Weights of a small segmentation model.
Data: trained on Sentinel-2 satellite tiles (TerraMesh), 72500 training examples.
Rows from block 4, named by matrix and row number. Rows with one number belong to one attention dimension. Each number is 500 + 25 x the weight over its row's rms, rounded and kept within 0 to 999. All counts start at 0. Numbers have three digits each. After the name is the row's rms in percent of the matrix's.
# q: attention query, key and value (stacked) (model.enc.1.2.attn.qkv.weight, 384x128, the q third), inputs 0-127
# k: attention query, key and value (stacked) (model.enc.1.2.attn.qkv.weight, 384x128, the k third), inputs 0-127
q.48 103:513486481506474474504504517479512497532479491501533501506467504525534463529496482467556526454488517508503517476522488517483543511476520446506453503537466507503481521502523488488478513510467500461480463526521451492481519493528493490511512506505544490491529455454494503518482499488472466500514543466512493460509509476489526529474511546460569468446517467482502492490523510486551519502514
q.49 098:511500509507543488503494490520482465505521503517479509508488526551502500522476504484507535497467477483470486523512500462493423481502512495509556516528498483516475510517525529486518506504456524515475511486548501495511470482504539528556461501514518512513492439472510497484508489499522510485499527475456532496462475519517494479532510557462531450507470470523522504476548551492468503535516
q.50 096:489488505524535492526489506489450490503491529482522496552537491549476456499507551505473515508504475491515494558471483467485471516469511496540460508501474498457494479505508510510488504547531528471494486511488524475511499482502519500534488496492454512467502493465477502521469506489531467500505539521485487494432490473461492481495544494512494489428502497502500558476553526505514506504537
q.51 098:443532511469454487494504456527494456515505486495527505508489481491519476502482502457505548511487506459484500536460485500480463518433473447495485492497492500526525525512468447475501531515492514570496478486501503486456531513496491490511484481488446486485509474515513481474488494507542511535523513545547448526498511520532477487499490477494524525474515536505523491483486504483504502526470
q.52 096:462496508480475516488486545476527472457516456521475483459510541540523477529502529505494507511498471496486525523469502542524513518549506514511504499458515513495499450489473518531477511518491492533553455526496505511509480451478497518507512479475489508501506488532484532508475476503510473519494484483479500490476474478541439444498530473509498473481532529511511521517452483494499513536568
q.53 096:546493497488443492486497529474476529489521481460502491510542511483502524512500531486503512520490502530471497542472492509487518479470496469515470480523528446501471532514478498471531476469505545546462467485516458511465482516462544491504510500466470504514472517528516492519470519497491496510462520461503490470514542475544495539508540480479470444494520515522472513493531523501467479487543
q.54 106:491490476494489446476481477520528472503512519456472472480494490514488504524522498522484471504531479472450515501465506451565493487503491542480445477494483463506494531525453506482487483519494479550529522496492533543499511484511480499532489508504510512522462504460528491481501542477522500490522453511515503496523479483498560484567476508534482508498486501473516485447530484498481461519495
q.55 101:549483479505528495508535510477494519517495533494505527528482478479532524531499524485516457532477564482497496491471512517499500456490481527505536550497514477503544494487527522494562511489496549511471511516532491477450517527490521497478509484500519511500507535526526449506542535506476459540509502479488488449498514508458506531475508548484545527501510491492467467496526458523513487514487
q.56 095:466467481517539504510485531494483515506488502511468462445493500487515501527482514519502537526529520508467525466503493489509473491427525495546470551502508511527518480516524515515485475527550506473498481508542518520451487511477480496520515516510466525489447514448493506434509489468474473470491487494539487509492561480500489483512526499520509480522482489503505537537504544478481518532503
q.57 106:524496516472514488510480466493490494427504495465494486509423464437493547486528510489501561483510491501476431465503482507485544497499521489524490476532515496478512515489505501499488478468440503513479512503492490443459468476498561478516513498487467517522542508494500513515497507534497509500487531514511496485518497499444500490504491534517515464503506466509517481489490503500534498493553
q.58 090:503559523536497486489483506484522491457514474520513485464455473505534497500472515459560504444490514540471451480531512543500479511488495499520510466517485511498504544507509494512543496518500514518496496489506504495494507519518495459501493499486450548524469536500524515562524493499466524531458528488503535500501517508531467523475502492447530543518484489509524490491499533454504474466491
q.59 095:514525498483493521538508462487502511489502497489472489503526481519459524512485510482544502503466531466484502500556482486460534516507485505487532513490545503431480524525504501490542520483482485554478519472516513509499502554489475559527494520487510517514487470453485493514514522490518500511506516540546552497559480476486448539538458489519477485479491500477483539512505523483518515514490
q.60 108:515547489512486496508497488506494528497506511513472506514514511500482537519499502506515553511542490492520520521494513511532450512498499508484518468531515499432488473524484528501499558460493520485441502497528505536492471514491502533502521541496493474479464515519524529534519534470537509506493500493468497495524452488494465548522463512505523513526552490491572531467498494546461523513536
q.61 106:515484529526514489463500540504507540546533496531506506475500445493474543466476508521503489522490520501492525478536510500535537517512501514480539523487497528435494495457480489489474491528482516518522511514493445491500542509500545469459519500519482526533526498531472466477468481477481552471503492507480500506478498486545506470489523550523525510485509547558492509516490492499475523462502
q.62 104:533502466494520513490515505488504526517457532529496496525502521463507515458520449517520472475509506486474499499489534483495458516535533474510504523512465486500527496488499538522530449454515456473482470487525468502481466515502508494526530520513476524495489588450528496495518540499505481525544522451511513517522465486482486501495490485490492517536462516495537505493476529534519450485484
q.63 107:473498514508473515522472505488496499503494552511471529514451514468529539525508494500482521521477491526483495478504479515531507538463472508496511520491512480473509511496581486527491492572505514479546509482482497471486516504519425500484514499502501557525504506518475511516500479483487533480504493467436487490466527484491497442512487514498466494528493539545509497507483535448478474505505
q.64 086:502485481510483465494455507483515527495536513530476475533527463498518523466479508496546556510483514503484500502441498502493504514500474505466509478479435493523495515515506517506510468483455484491495507475491531403498529535446484518458488523471485487497479455488485476472509478476520482505458502511513489460518535511483485518511495457478543475494505492468524492527517488525475490500469
q.65 093:508477513445488507519479511460479496502492508523490537493535542534455509513501497497487548477494506484507525489513485496512448459502499491500517474459498494512513517511497519544497514486486464504433509483500503472505503474510504490510485516501530528515501555475480513477482547503489474535521480437508555485553487524537467445542485500495454502517547493495454468519497516498507505472530
q.66 083:523470471510495472544471515514474478524497520554464491477478535468532455461492535512500545527467491536478464528504506521525537511467494517510495470503511506519530478513499511528477514453499535533525522533508465527515497498513454482498512503497464486517497486517490547509485521499497506485535473535522505455481521523455525478506474540471526539495501534515455461485496496520507447496500
q.67 108:504550465500510512433488517567511518454461490528506506482462469481522477560517504513472503489497526526493509493475508531512472481487526518464484486511555494514556512461490490492502484500505483508504441471490475510475528493522531476524500495482462505484442528524494489498468493501480503489478475475454490451474516533492508513489513508509548548509494498461511482494473502511503503477537
q.68 094:525537441509482498451484466477505519465487487487485502519488478508513509483480540512484497467480452488536547515481545460466513517484499541490514506493465504516514451490470483530528470521498496503540513473532496506547499479514512540489513451472452450498467494507462491523518531500461499512515493519495532536543520497535497471489495453485492470525488490489472507496496520471470543479496
q.69 088:489520532502421466523494491482512511486465509493470519450489450501490485519482499464512514486502475500478493462502492490434509487483523524466518523516506520521492534472541459489515491533477412522522518502507506490482504488492510504458487476491505535465479478472470484442491494521507529495510517483476503517483485544485478522463537499479493484472538495525494513509493538481491511515555
q.70 093:500547534521463521518506502480466541523518501503472488548527508473470497485494515455482522530570454507485542467467543491519478527558468564499506475498484500483532487518481468482508554478454522522461530493522495494483487497466507498500488532505506526473505500543494532495516493466479489465493492498471490494541486485475515487528481497497481463506478504481497482520516463513465499499477
q.71 097:497494499485511495486481479498490460481500490498478447512519504471501465501506506483464479500529493472476517537544492497501504472474463521512503512465470463546520518522487478474493474498503478453536473478514543491469505510494514495576489483511482486497534519502464552469526463550488483466464515481506552511489512522515515497549464467460442471514517518501503528525480544484513506511485
q.72 103:519494492492498488533523507508494480502495551509538498492482516479507562500520548509481482541471535506485486484493501516493531504492474484498533491507517492502441423510534519514496511465475515533492528464470497522545531517487507518456518517511496462447509502523527456479497476543523513485564504531535504517496474503524492509524503521524528573501503512512500540489504481471470509487489
q.73 124:511489504505548523490533519475492481506476524530464525515496519516535505497516496507512475497522492527488458482455502490511472513492540474507478511504534484550537501520519546568535468509512475478508501520530528489503447541517478466489503559510513517479488550516530484533455493492468496505526484519496512467498498479462466502484541481480472522520523524473517464499486476501518472535555
q.74 106:495467523458473489509520509474519472511491493465497520507504484465544520505503473521472500483468478520480485534505517500532493488499523477521503526516512466485482496502551523505569492484512506491502504532481508459488493496521487549562497511519505509462476495455524494492507544551490537485508517453490472495489496519488511466532500424522488490541455487509544509446522514518484516478457
q.75 097:499463470498526477496538517480484443499462463522529530517516505537516502575530483458498517487527544545536517485514494480480494522490506509494499491509581519498475482475536514511473502537503452449489462545494505535485529508518512507512508467489524471484475509485485519538511476499509497496498518462510519484509518490526467495474473489499550485531498473484519501495503465527545512496515
q.76 092:480530496477535490487473526493492509516471478500482479518456537481542490497468494466433501487491485490540489540501467506486474483558496511574534485505501485522460482491484497485516469472513468444476466462477500481504512457497492467532500511512480539476525456555489524472509489534468492528492511501461481501455519467512494488488472525517486485497486499502511501546504523488496517474523
q.77 112:503523456500496497476502460530527540460499503491499485501474473447550472476519484536514466495492468496526465520503540487501502522501568483448481523517520494502494514518489520505476479515496534510518527503513552487497501500506506487474529498504490492460530487509516461517474518482522525476520522493523491532438494532529494493491548480497526480516495480495536513456490556519557539545505
q.78 101:484515471481503529508480489497478504512484475509490504509508494514486479521507469429534544474522498518576530485507526486483496512491494488487494514474501477516495482554451477472447475495492477493503464523514525554486457483497512520525523476503478495459535543496532480511478446503536467516477494462474542505512513487520459493482496496512506464502493478455496489511477507470500449449500
q.79 115:551496485504489494502522515491504527476457520473501528501520460508484515488510466482474532488533557545518501482464517467503469481486506509495494501481539533469556460485492462474500494520418515528490504523514494537498525507497523462519518528468486470471481538533548474512505479486529504508471500509478497524491493480501523527544513496500534561507465466498499524475524533503502529503519
q.80 108:547513495515481466468483474458487463529514479512461474489508499505478499444475505482526519510523488495520503498463534494468428515540460517535525488524489465485494502526471499496515536505461498495487464484512528546456496533489490521498514462466485490503491539470457499485495508492486486540502506471478509513551490503522485490528450521466510532471503526442499506510474454496494501517530
q.81 074:531484535523484494492515461509474508462528470476523489462552492512556499498512461485506455524490481490504520501489503519503517469548495489534484525506502525494543465524520481504506502479546480514473545518496485514455503464523523528542494454471488461498459523453492535497528477466445501501509521495474535500481507504473511515495486512493479476476510499475463448514495529521521531547481
q.82 084:494507516519507517528483509522486533483522481488510524517484487474508529507481538513470522518530499484530504490510513486502505418531510521480471450481511488498482586502485519528498507514495485484466512519501466444497534490531520528522533494482484523497524542487486517480478511436541498518500457488525472478530518487479485515510486479488467512518513509498475465553496474552480500514440
q.83 075:510539452505472486536497504472501505461540489524469495516506505497470540468493520482483503475530521492491504519531507477545537464487519471457517520475470487497515545452482526476543508486514522495528489470475470484511480526515521525445535497446502544537491509519516490480565525526550492467511465542513528491501497480463491514500489540457498519500485522499516508501530490506481505495481
q.84 092:529489491490495504527490531534552483489516521454523554469462494523510528554501527526494492512462514514496492495507483522490545453513517485516520498511547491490490511443534492475549462530506466493486514493505466520563518530513499506459487523479508493467509512502517541530497523506498486479543474526506530488539518494552507515520526506491531491522477476526503519505487468504442477495530
q.85 100:462473535491503523485507456522489469493474482502486472520509498458474540515482463549457471461570491465510534548471544482522507512487495500485485486502466491491530486480517469486489529473480514539518527523494480504469508480569504517490530472483495519514488479482503522476509489466524519468511472488479516476486522465501531470476485539524467450494517544507503472525512475505479504493476
q.86 092:505479505502513501533487460504531470502484492502486504513515450514495493485466492490491509460498452463520525492458466501497497496472468478536488504521490544506539530522514498443482491484538515500467510490523523497439533494499442500482495504547481499495482533449538480506519478475555466468529488505491568523507494501535501477485482540514513474462508499493495523475499461521512508517451
q.87 081:496500475467511429476495473497525517498539487494497497521504488538479534498469498504478464471524482475530472496511477471449454507526489493504458455494489480530458528492489483473491513517492484492508526433501489518536523523489499523523500480493525494487500469506489518467490528501484532487510488464519457522485492452557452480489521507533459547501490483525491489459520539475503535467498
q.88 093:513480495531497499523479540467487491505480487498492526474497518476512501484533523476479528494523540479549516503521482511489515489492484519563502493488479494506525495520475517469525445501524465460528447475484474525507452496506479539550523500489497519508484512533495551500489476486482470504497500516493540528498547499462484492478504492480522528553488507472440481452505497520436457520514
q.89 097:494532492517519483520522502470477531471526526523511539541519499472530444536497508481508502440522478497470511490501480500509499521477530524471476523478482485482494520483465506502503485477502471516531554534486465511502502501494522497443491514533526569497511520511510512553501479493518521500502492542505531492496484535496495423447499519510482475508540483467486499513531495438513491494526
q.90 122:505492515483519523529539512551476506492463477494488545508503456531487551526510499494512513516537516491481571479486485491491512504507534502503486502490554492474501442496475503455487518494517567484484488502505500528505471481536520488517505471479535511514498532498479508511481472468470510504534503472460495490487491511534455505511486516534477531495455496548505484457480445496544471493467
q.91 108:482521489464525499452516473461506547467520482478523453486501481498520508444480516504548528509498510464488500527459539524481522512516531485530453539525501491480510540499532481504509491473481474545481539514509519469513469507524517505526538505477441521472529531478503471490479530537517465493520491527467490484533482516471526524489502534514538470510497485492487515541471502528473486482509
q.92 092:502476502461490508511526520503489513540459497520534518516475545507470540504522486478482483496510495528525523478504501473508499527525559468486506466507545520489504508479491571477481527493507496449491465481521465506529524482499516549544486528512532516490456513531501517482461505528530511520481519460554503520493471527496534452506526480500505525498454498495515501496503513538481522525558
q.93 113:531512442551532499478483483507501511496533497515487462535529542509479481481478506471492509532511518491552512516470503487488493502540470547504484476520503519490495496495469501495495511484497525503524477480546467525498519543514501485482513500459492461535493426497499500470503481515511435491490500528526509463548483480535520501482474556486504486458537530483554492526485529502498510530500
q.94 096:451552506507503468511513455513481480514469485497512547514471467495528469511540531520485518471506491536520491501474524487469515490511514462513532521488552541510505524479534507509520525516501490480473522510482493512507529526519486501476504491544533520475487542524498550493491456518511528506493484431502513515502546515511479474521489446495469543561525541518498503484484476492526511527484
q.95 081:494498446495487490472485504470528435523486489528472500508525525480503471523505505513525533524494552491447473513506484497475464510492447475501530457474508522524517500522502493498519486524488512460473473472492500501480533548501510451489475507528507487512453475485542500503514503466493547561499496498501481530493532466467473470514535538500495538517540500534504456532506486488516465497498
q.96 086:488535510486503462508486444543498473545512488546505502486527507500513517487496430503514518517501543504497455477511543504516499506506499509518487493456497487505463491486515521522515474517516452464497513501482508455489494544484482445529527478531522487502487492535464497532441495470477518522503532523485509475504527527521520480457527517468520528564483504511481530522470488480528469495476
q.97 094:503498525490506472477516468518515476508517499499483492507521527475465465503457457542494521533520514510501516534496490495530465461562538481477499494556518518531540507484501520494444498459519549520466524479521484474514493509500510520513476490532501489483493495487461524493489479444510531436503506549524532523487506497474497493494530438504498459507485485470501480508522513488496523533548
q.98 091:464506468502485515490498471502464546462496509525481481537512506480506502549514508474482456553577514500483527495488511490478510520494508518461511503484483509482514515476465497546483505528501536503448520533537514498508457485501531485451476459481532510484529562526469520532476513517509540523509505517472524529487456467478506493501460523518470505467485503507511490524533476499512497492534
q.99 096:477523529507488471498467509505480508486533482525512480500518535504545518502504525506447448545468464522515511523462506493470500522492488493556491472501477519512525437486503503490523519501448490556517493522500500481506545497513501541438488520490454534527468466478501504496507494490498477487539484525486528486464504496526516497531511539537448515476539508473535490491522523484476519477512
k.48 101:477507488533505509441508512533486475489480521475498500482505494512499488449530521494521555512467531507497539494497487451502482491552473491515510504486515484470541478536467468520486524507510497461480426480513444488505531508499500535519495514469523507500517472514487497467467487485503499517503447491488499477553460512469500475519532555502523511500526452467489502530499480492450495526517
k.49 106:503499521527513452510493518489504500431464498518494500492526524528450491510506497506519484449533484464510476477497491496508489480512486531516485566487497513486473515536523493477491433479486523434455491489537504496493492496468498481494490480520457490494499551534483497505492517510490453519490443475490459472515491494515511456518482478460485522515547483509523486481540490462493506471475
k.50 102:491540461495540490463490549514481480493474547491544526524477496521467503536552515513477536483480510522491526454513474533494483489532448512535499501521527478457496465486486510515499567507509495517500481546490500528540517525511524487532499479514533473510512511510439497479468510508502473504475500480509434529505493460500477523510517488505496535494485518494503516505458499483456475490476
k.51 107:477462525499508481494477476472504510506514568510494516517484507494538514499536474504485480522531506512485472469561476502528521525441473453470484517479490480508529521511527504500516477508526526546517541504489505472472483530503538481491494546519489531489552456467548479502542459509548514493470539542487505481490503488527483495480478541489468501502505498538527527511489500504505475497468
k.52 096:490536510500458483508501502486477519527486470490493527509493503498517509494507530571502488480524542511474544473477509500512513496538497497476500562522492508453524482489480502519484470514508490499494491519495516515495467516540479485534485491505445520500473511526478468542512517464508507503500476507461489567505570468543476445503493498480503493508511537518556542479458459473480509499493
k.53 085:522488536474524508498530464455497488509482524490491494451507503502477501502535507535480502580500505512505533491489513494456520476526507507458501506502523526503533526523478475510496539519538520504508491507499540555491551521508487516506492530438480504501536501477473563527448463548484514494514505442500494525493499536436528499533511498516516487506514510495479493506472521494522497497513
k.54 105:439488488498497507478498517461536468500472530471495508476456532501503506505475494525488478518506461487481509536493490471505506451487466566476511489518453491545524474491506468495499485526514489558494493548488508516540519522495450513508490498488525459475510490450479463490487480504503516487485519521461499498513502557481507487506485519485461490514469441499535501484531526481512494522445
k.55 108:499504534541497500519467532534510466478558459487463526498500540499509470512474488514516489530473509486521462515497526507486492507547525502492465528532518467546504493487457563485491479468501494545507469501540496486500487502482524522537511483545471494473490517498507473525475532519534509470507441509514529511523546518470512510531542484480509475486570484482495525504495503523521501494493
k.56 090:445513513528475525477513521493519546529466477533503456520542488483485517515470508521513479465487508546487486472497505460493471515519473517504471501468505481492508509494526501543485493496495499492495496499453527495499510526468475471458493518453426497479467489540537520519470488499509466490454480536480506444528526525510453508504496505501508477496513450493496512487507447472533478478477
k.57 114:500490482501525473479511495504509537496496482471488527499471464552455544489525523507497510484512530463470541487481497478545520477478512489500525492525561478448467517499479510480494504481467514500437475489521477511494498514550488536519529508484512522523500555492501497493481522498492506509462457500469455502542472498478591513554519532489525508489489491497489478509487481502486509511508
k.58 102:531500449576511542519535472529458495453482498488506535476487483495487526493524496496504506490489489542511498515504504510482495479536504551493501505467488471473447520542495557512497526493467511490505476492514483477468456467484510487450527523490510506531519549511482503483483513525467510496552515484508514548470516499493476495501550501458514543495507502514504485553513531508500465500503
k.59 112:536492538493505474472487490473467425491486484497493479534518506543440553523451478487521479481550481454529488530528509494479499517543489490526497528499483481491500488548498466505516523474488499488512504497529529489486507476535477509496522454457538459515492482456463462508465490471487477500531486523519518502545510472518463515536496521489483497486499535481493525519482472482511507496494
k.60 094:466492511478484505524531502448507471480468498524530439511485505512521504498462529531484498515510540496460502522487535490528517527492537513521472489513522485481456554484507502460491498507495475519483517502545514506515490516488480517508511464513462493506471531505515475541501536489542527507532494492476548559488465502514530507498511508443455518509532505497522481490476501509471483462429
k.61 105:531522483530463494476476488522458531516482473500475491524492520513493464512472492539507494478482490512475543503491551525506507536502512480474528530485466475515538522474469490484490502537511502517468461463535475509479463472581508500471501498506503481471500451464499518509482507481470533497468521479510504513460482520494547519486502503548479509509476456487520493520516563514534480481471
k.62 109:449470462477547527485485558530506510502512499474499495521496471515515528494484546509531508511485517520477496521511466507476496486548511518466493495513463496514508515468429504530518518516524479485529515497477473503519491494486512489490483484511490552559454519526504451509509507506480480508530471510492514517528531523497449492499513563508542521491470513501469503489462522509435526504485
k.63 117:546546475509516464525468496480526516502452517469504498480493536475515450543500509552475536474476494494467485546492517508487486511504498472534508504469457489518479528511532543507504541503503500466514513509460483466529506493507490503449491524503466529482514487539542494502514489492519487514511498504551510502452497489491482500453488490506462525471562496467512478473498508490439502472509
k.64 107:443507510521503465525478487512510513452490485520457518512521509469499526464504505444481482523474471516534485509499495533530511498487529469515504527490498482491533483540479494543493490483537502542466481513462503452450547475498486533529505484523522493518510514447488526511507491507490500468498466501517512480491489453514472559452505481473511502493528530501467527526476526468527482462530
k.65 106:524476505494469475502495501470490495525476472506492467488532499477442490530495473468487451535513526463478504476497498501496491501497535478515476474530458509477480496474519497506564489456513485526531457487500503465485480489489516492490494515537542550507478545476495495481492464460476481487517476450530522522508442482490502473519514480528518530498521506475498504527539520560544523523524
k.66 103:467453492490454496514498470507493464507548512496488487463482456485498504506543460460478533489477510517453495495460525458527547503520511474508502511437452479498528499524485530512494509478485480456507446498489476493529514462500503497506514504502488475487494485456551529528487472473479474501470491497505466486541477503508501546480527486447503516521536523470504479478516501538494488484523
k.67 121:485493488462499554484506522506464513459461491523514493476503511501524494501510494539499510475466509548508500516467504501498511474486502514473437518491521519494476519454434493511498487505520496522486431484482484476495525502515501517541509492479470497513476557532497512507472481490455488497493486493416455443450483517493493508486533515489515495467493491474484515474466510499450492512494
k.68 108:539506498465545466549454515513504510479504505507524483491496460569505491497449521472517509528498498510469535520493492511563516496463514475512531496460485455481541472474508504509475523496464476503509525541501489505526511499488466541508479479503531507491471504483468510528485511517489466484485517533501538493478477520498543523514544515505518455521503469505496532534493541495483564484502
k.69 097:503511520524535490503519534522488502490498468540546490497515450505519554503492485509501488575493499501505468487519474487502475527484524501533534516490456485515500503437498493444492467517493451529518472522531526502462479514509459513501554525483485513523497518567477515510513475486517484515526482528540525484511500497506499544472493514495506452501491507495491487496552528539499508456500
k.70 092:524528539552509479529518446452465476501508479532462482541507501432492507501483528493496487512501471496463513497541473441512522530480501482557473482483510490443515474486523500478481500495520516515483498508459486518486521535472508518543509524511493548504490445465503524534491482464514524508545478476490504480505484476510493500529537470535472482495514507491491536500487520517484513514505
k.71 120:519450503479515514515504450503509487491497478510496477509485448487500477518488479513488477444492452489498491495519460443467483502500475489492512459513446507530515497453506447511486522527485476447518484542490527489488503498509499498572491461468506520502499464482492565483503503545483483498491497484476523514519477504510516501517486515464466447493535512507518464505535519499495552509501
k.72 107:530491480503514479530473471497504549507520533492471496507483501521491524518508501530518483508492523482492490484496513477502509516483538484492520553520495504517450455516510499467462525498453531537502521521482479512500509499537465515462509469491503510501502472493507475521515419497482497517551514485481492509481481514543454518489546481484518591488460539489515473478512461529490518475470
k.73 115:479505505469537510491477478460540505486514539499515533512509479504530500492475474524508459496508529552471500470505529505550451485501442483459484526508508529518489529478517527542518464454498515458503501509510521510487478525467512456454501502544488523508502523552512484473491511494462477504510493485488491493473452452472482481481530510509466488489529492490463472474486474533504498504551
k.74 098:483458500506492485531516490515479540480511494478487518490462510480545469515548515499450476521509483544542503477509500531525516504493507504471494507499534495547531497491548486541503506494460529534506471482522533454496488487504518505502522481532569527500498519459486464495519521490495558499510488499537480498489476565482538473472480461489453492463481509475491516518498521458507516516486
k.75 093:536513450512485487468524560520461477531527506481500534497478472540441517508480503472522503462481516518506504471540503502471481526505481502475517524478504491516508494498475523522470518465511487439513514534492501527493483472533483513512483454533518507511540470467507482551494485508475521516473537478478518528515439453468484528512490516487499490475475468510522476460472520498535483515516
k.76 094:503493494516514483467520489499468497484491479511471475480518515520452507525529470485433520480479485479516484478554501523490529520542514489530493510527463483484517471510458509475532487499483522516478513527491486473518502477496518506536533494562484481461516487523512528532482477515457556453513493505497444484468480502502526426486470499518540513474502517499494471513486511504464500494552
k.77 112:495525517465487518484514500488555536487531489527513516556473501476532511463468479510537501498504493489487498522530525499531489533511540488499529490469547508500521523489503510492489505558504467506555513498529496537522488489527514541456463473502499524467505541497529474485526523535557536512529531536510488495428503540519503509498521456527513487510509527525523473481496496490500472510515
k.78 096:485491486493499535487482488484509512536531478506450489527534513502525476514518569452525485474507509510527485506483480491456487519513485491443460501513521472529508488515471471507456515493463479526491501502438502544506472497506518514548502523539464500495495532498527482462504470519468536552512484500471461525494482473541479513520504489448500510465492450518501497501511492483541486501465
k.79 110:500539459516498527493501469503505534470536489507489552530497513515493497509512495518530522491513539525531528496535509501444495443436505496511522513472552528487503498487483475490505512502483489446514543469500485544542469502485530495487518512503474500538485525454513468516486514479519564538458509509496488497506498513497483486511523501508517519535494435516497520551463505485475521494527
k.80 124:470489494504558501501483511499491497511508503502490492516516500456482473443421477484501531525510476488491549497505475481448467509529484463505517496503474520482514497505484487489491514503518507495547485536493536503503481495484508500494503479496508487491509511471459495499464482553467483522498502491480560502589502460538459468521491528487499463498530518521494520514465504454516515549523
k.81 085:500523526493547524514469512492485493504479488532526485487526551525488526515493525500485532492465488515482541487536494505509513522454492495511444558462526480498520473476542467462463481514497476497513470515511517535511477486534468475514497498496549484563523505485474504542512515493503514507523519493522473524516447503527515478561499486486502513478539465492467546477510546501475498504497
k.82 094:510451517483508503447479522536469510485506503506500441473512465524479514482528480496490509495462470506514469487511505516461501510527501503536506444502523529493538507480498498505462535527500502511506495438498492493467482453476500520520464514521489522491521548523546490470498519470514487497445454501494499502505508519497418545502527458494473474494516508513483483512510557520485501467497
k.83 083:532474503498500507492523464507504483490491488487476491469509489495536556521538508548468513480530500505507508436526504435487502510465477479509449505507470491487510517501516471530479550471498479463497510489531509505512497468509546478500519515535490430521498447519501468502516480516486495488499507504500531483481523478490468548509510499441501535504523533516532559523501522497457488467491
k.84 096:514465504493465527488514493514551534498476536473504574491469483514460502507484529511522530486480504498516510484506495494511526482473519504489532497421508490506467452490472525496564521532499479473470551469508507521512487493512516506492478521468495508476485523508571498486508477499516483465478517522516501509509486499487515512515521519508492500515508489482522575506473520455451501535537
k.85 118:517501518495523501488522483493477483463519511536494456487517499491489490475501480524446492493504502439488519522470508498512545507494480507490500490510500537540540467525529470474489479478522502538466528548506450482487537510536454542503491479475520502520525475467444548524526491486556496502516482475507497483481516515482521487478466525510481486455534501515523533464527471473475531517470
k.86 101:500558474523484521514537512510468474503505524538537542524513490498478505493450525469513501495507496447555502503471525474485479532475494486496500506491522559526507519516525487525516512505512531500494484489489554482506516479530461495486494473496485500530500506425499496495468502524518528484504490531539568531522512514549496501492465520456498469462515489521494513496527476511554521476499
k.87 089:478541484469504504543510540478482495497506515510478506518499542534496492497487531520485537538542515442534527484482549524478483477496489519472499500479461549497511510504461477523503503500506530508490518509500491459507478497507483484509503458487499467444517500574462476446489528565524499513517486522513513521507493499508509494453493489559503504501504478530466481550489521485489521527515
k.88 101:512472449536525510518498496481506472530466507473468484503529497518500538498539547507471516468484501526428477500523550493503523522509517533546493511528523475524481480518479490490502479455512498533496499484467497509451480502515546458546491509524531490505530500530516514479480507465482546558473475482483538496485500492461506518522506498541545508493521499478485500502501522488519475450497
k.89 098:553539497491489540550519520452501522499532502511541515527523530492491513497507495460451529468499460529483515524478480521534501541487527492478519526494492484515501491495481513507522544466523511492481542512490500502539473495504527510505471454479502531479516509532553512539498457489517462442462504494474480505490480456476480478503542471500499509497530465473504487533543528504507488536508
k.90 133:551500530473538473551507523572493506535487521491445532513501486527477471502452488544528545516538520487449537494477484510486523497476517490481527517500546500474479470512478505475472512477519570516509434480523517511496490507523502489484483516498477506497485521475506469510502454473505469485516484484515469509517476486498476507510503505502499509490449527506504504471501459522514475513470
k.91 128:451524491459511532459482511509520573463515499498490514472503513524512509503518475520518527516521501515515503544469520514487516542527542446505507485501481515470503561529516499541529493496486478544494508510493527475545484509527489529533495518482452522475531517475519468527476525510507497476511510523470483533512516509519547508525504563545510466490470533497526492487501482499507490531529
k.92 088:502492488493500484487506507529509480517491479456491534521475505464481530498516486488487536520472526559533546480476525504530523516531500477461508535486492466469480493510486514501514473464481461463525454445449503504537526500548501512547526531509482560507505495500506507545495507507458538535478541485508507497509488482526498484528507466479483530500527456473506518465501491539527473498499
k.93 108:454538468484464471464495467493500434501524510517504464503505511547479501478479479492500538497499520496511524530496477494478535508524495569498465491509485493467525496504482493508469500518497461490503497507483496524514533502508482502537496508509491490514525459439456465524462497549484496563498488518440520547529543503515481465500477526474511538514498507484506509469511503515482502458475
k.94 098:534526516519468453481528529499490490518544492516530518526516482536530463531484447517492502481468494500527464480536455522514497484484474512520518537519494503468500500507546524513481514481515530457493493483504516512520489464508516497522456494530522507538548507473464498475464505511497529509507501478501486519443490564522532467487528457461469509492463517525461476482486493524537507485490
k.95 094:469457486544492535481476519493532455489481535515495480498529513504499445487480516517514457448491526504519484480491466456441494476484466487538515507523447520519500479545521498509546484513553488468498498529486468502507504515485523487503491515510516462512480525503516531448492492461488507491470475511522516472514499516467478453459497489465510485495493475530461538516482471517490533512517
k.96 091:474467516490474521518559482502481495575503515526521532513486465469500502500485519513490490478490504482546493509475532527526527512475475533496468515476478541494513548479479492496503495518455472455517525482537489502482462473514523505516537517531534493522525520530534488484502516496473517474524522531498483472518481515555532477488492491504509481483551500475522494573479487541512505519535
k.97 094:423471476474463473487519596505513482497464556543490479484511514498471495509485483508525510508475536498489508496509495514474524497505507513488507529492517497473514492505512520527489494524481477504509487516491460516466499505499489560490539529492498494507505482479481476515487489549520507508511507532515540508474512520450482545538524519480539504474463454514504503523483505480527505507574
k.98 095:510471513491499493553467534503513445509479491476494468478486502507500492524485499536497530499502513488427486486469464480507479519527540470446530496478491484496493541496466504497469522492520465497514473535475501520485504478445508474541500464503519463499482540495463468490514487489471517470519471501474502525515499447501459525517502491498468541495503503546519457480541530454485480508479
k.99 094:480536503459530490521475501526521515488508515492480510474512533491509493471499545560509542507483501478480523522471482510475516533509530516472490478515464476469511470526487474492458540513523514546467506456538506465513514516522517516483490540533486511463514499480502485517478465467509534505509467512468452510484492465478564490481514515525528487489545507516515535551460510492470466485513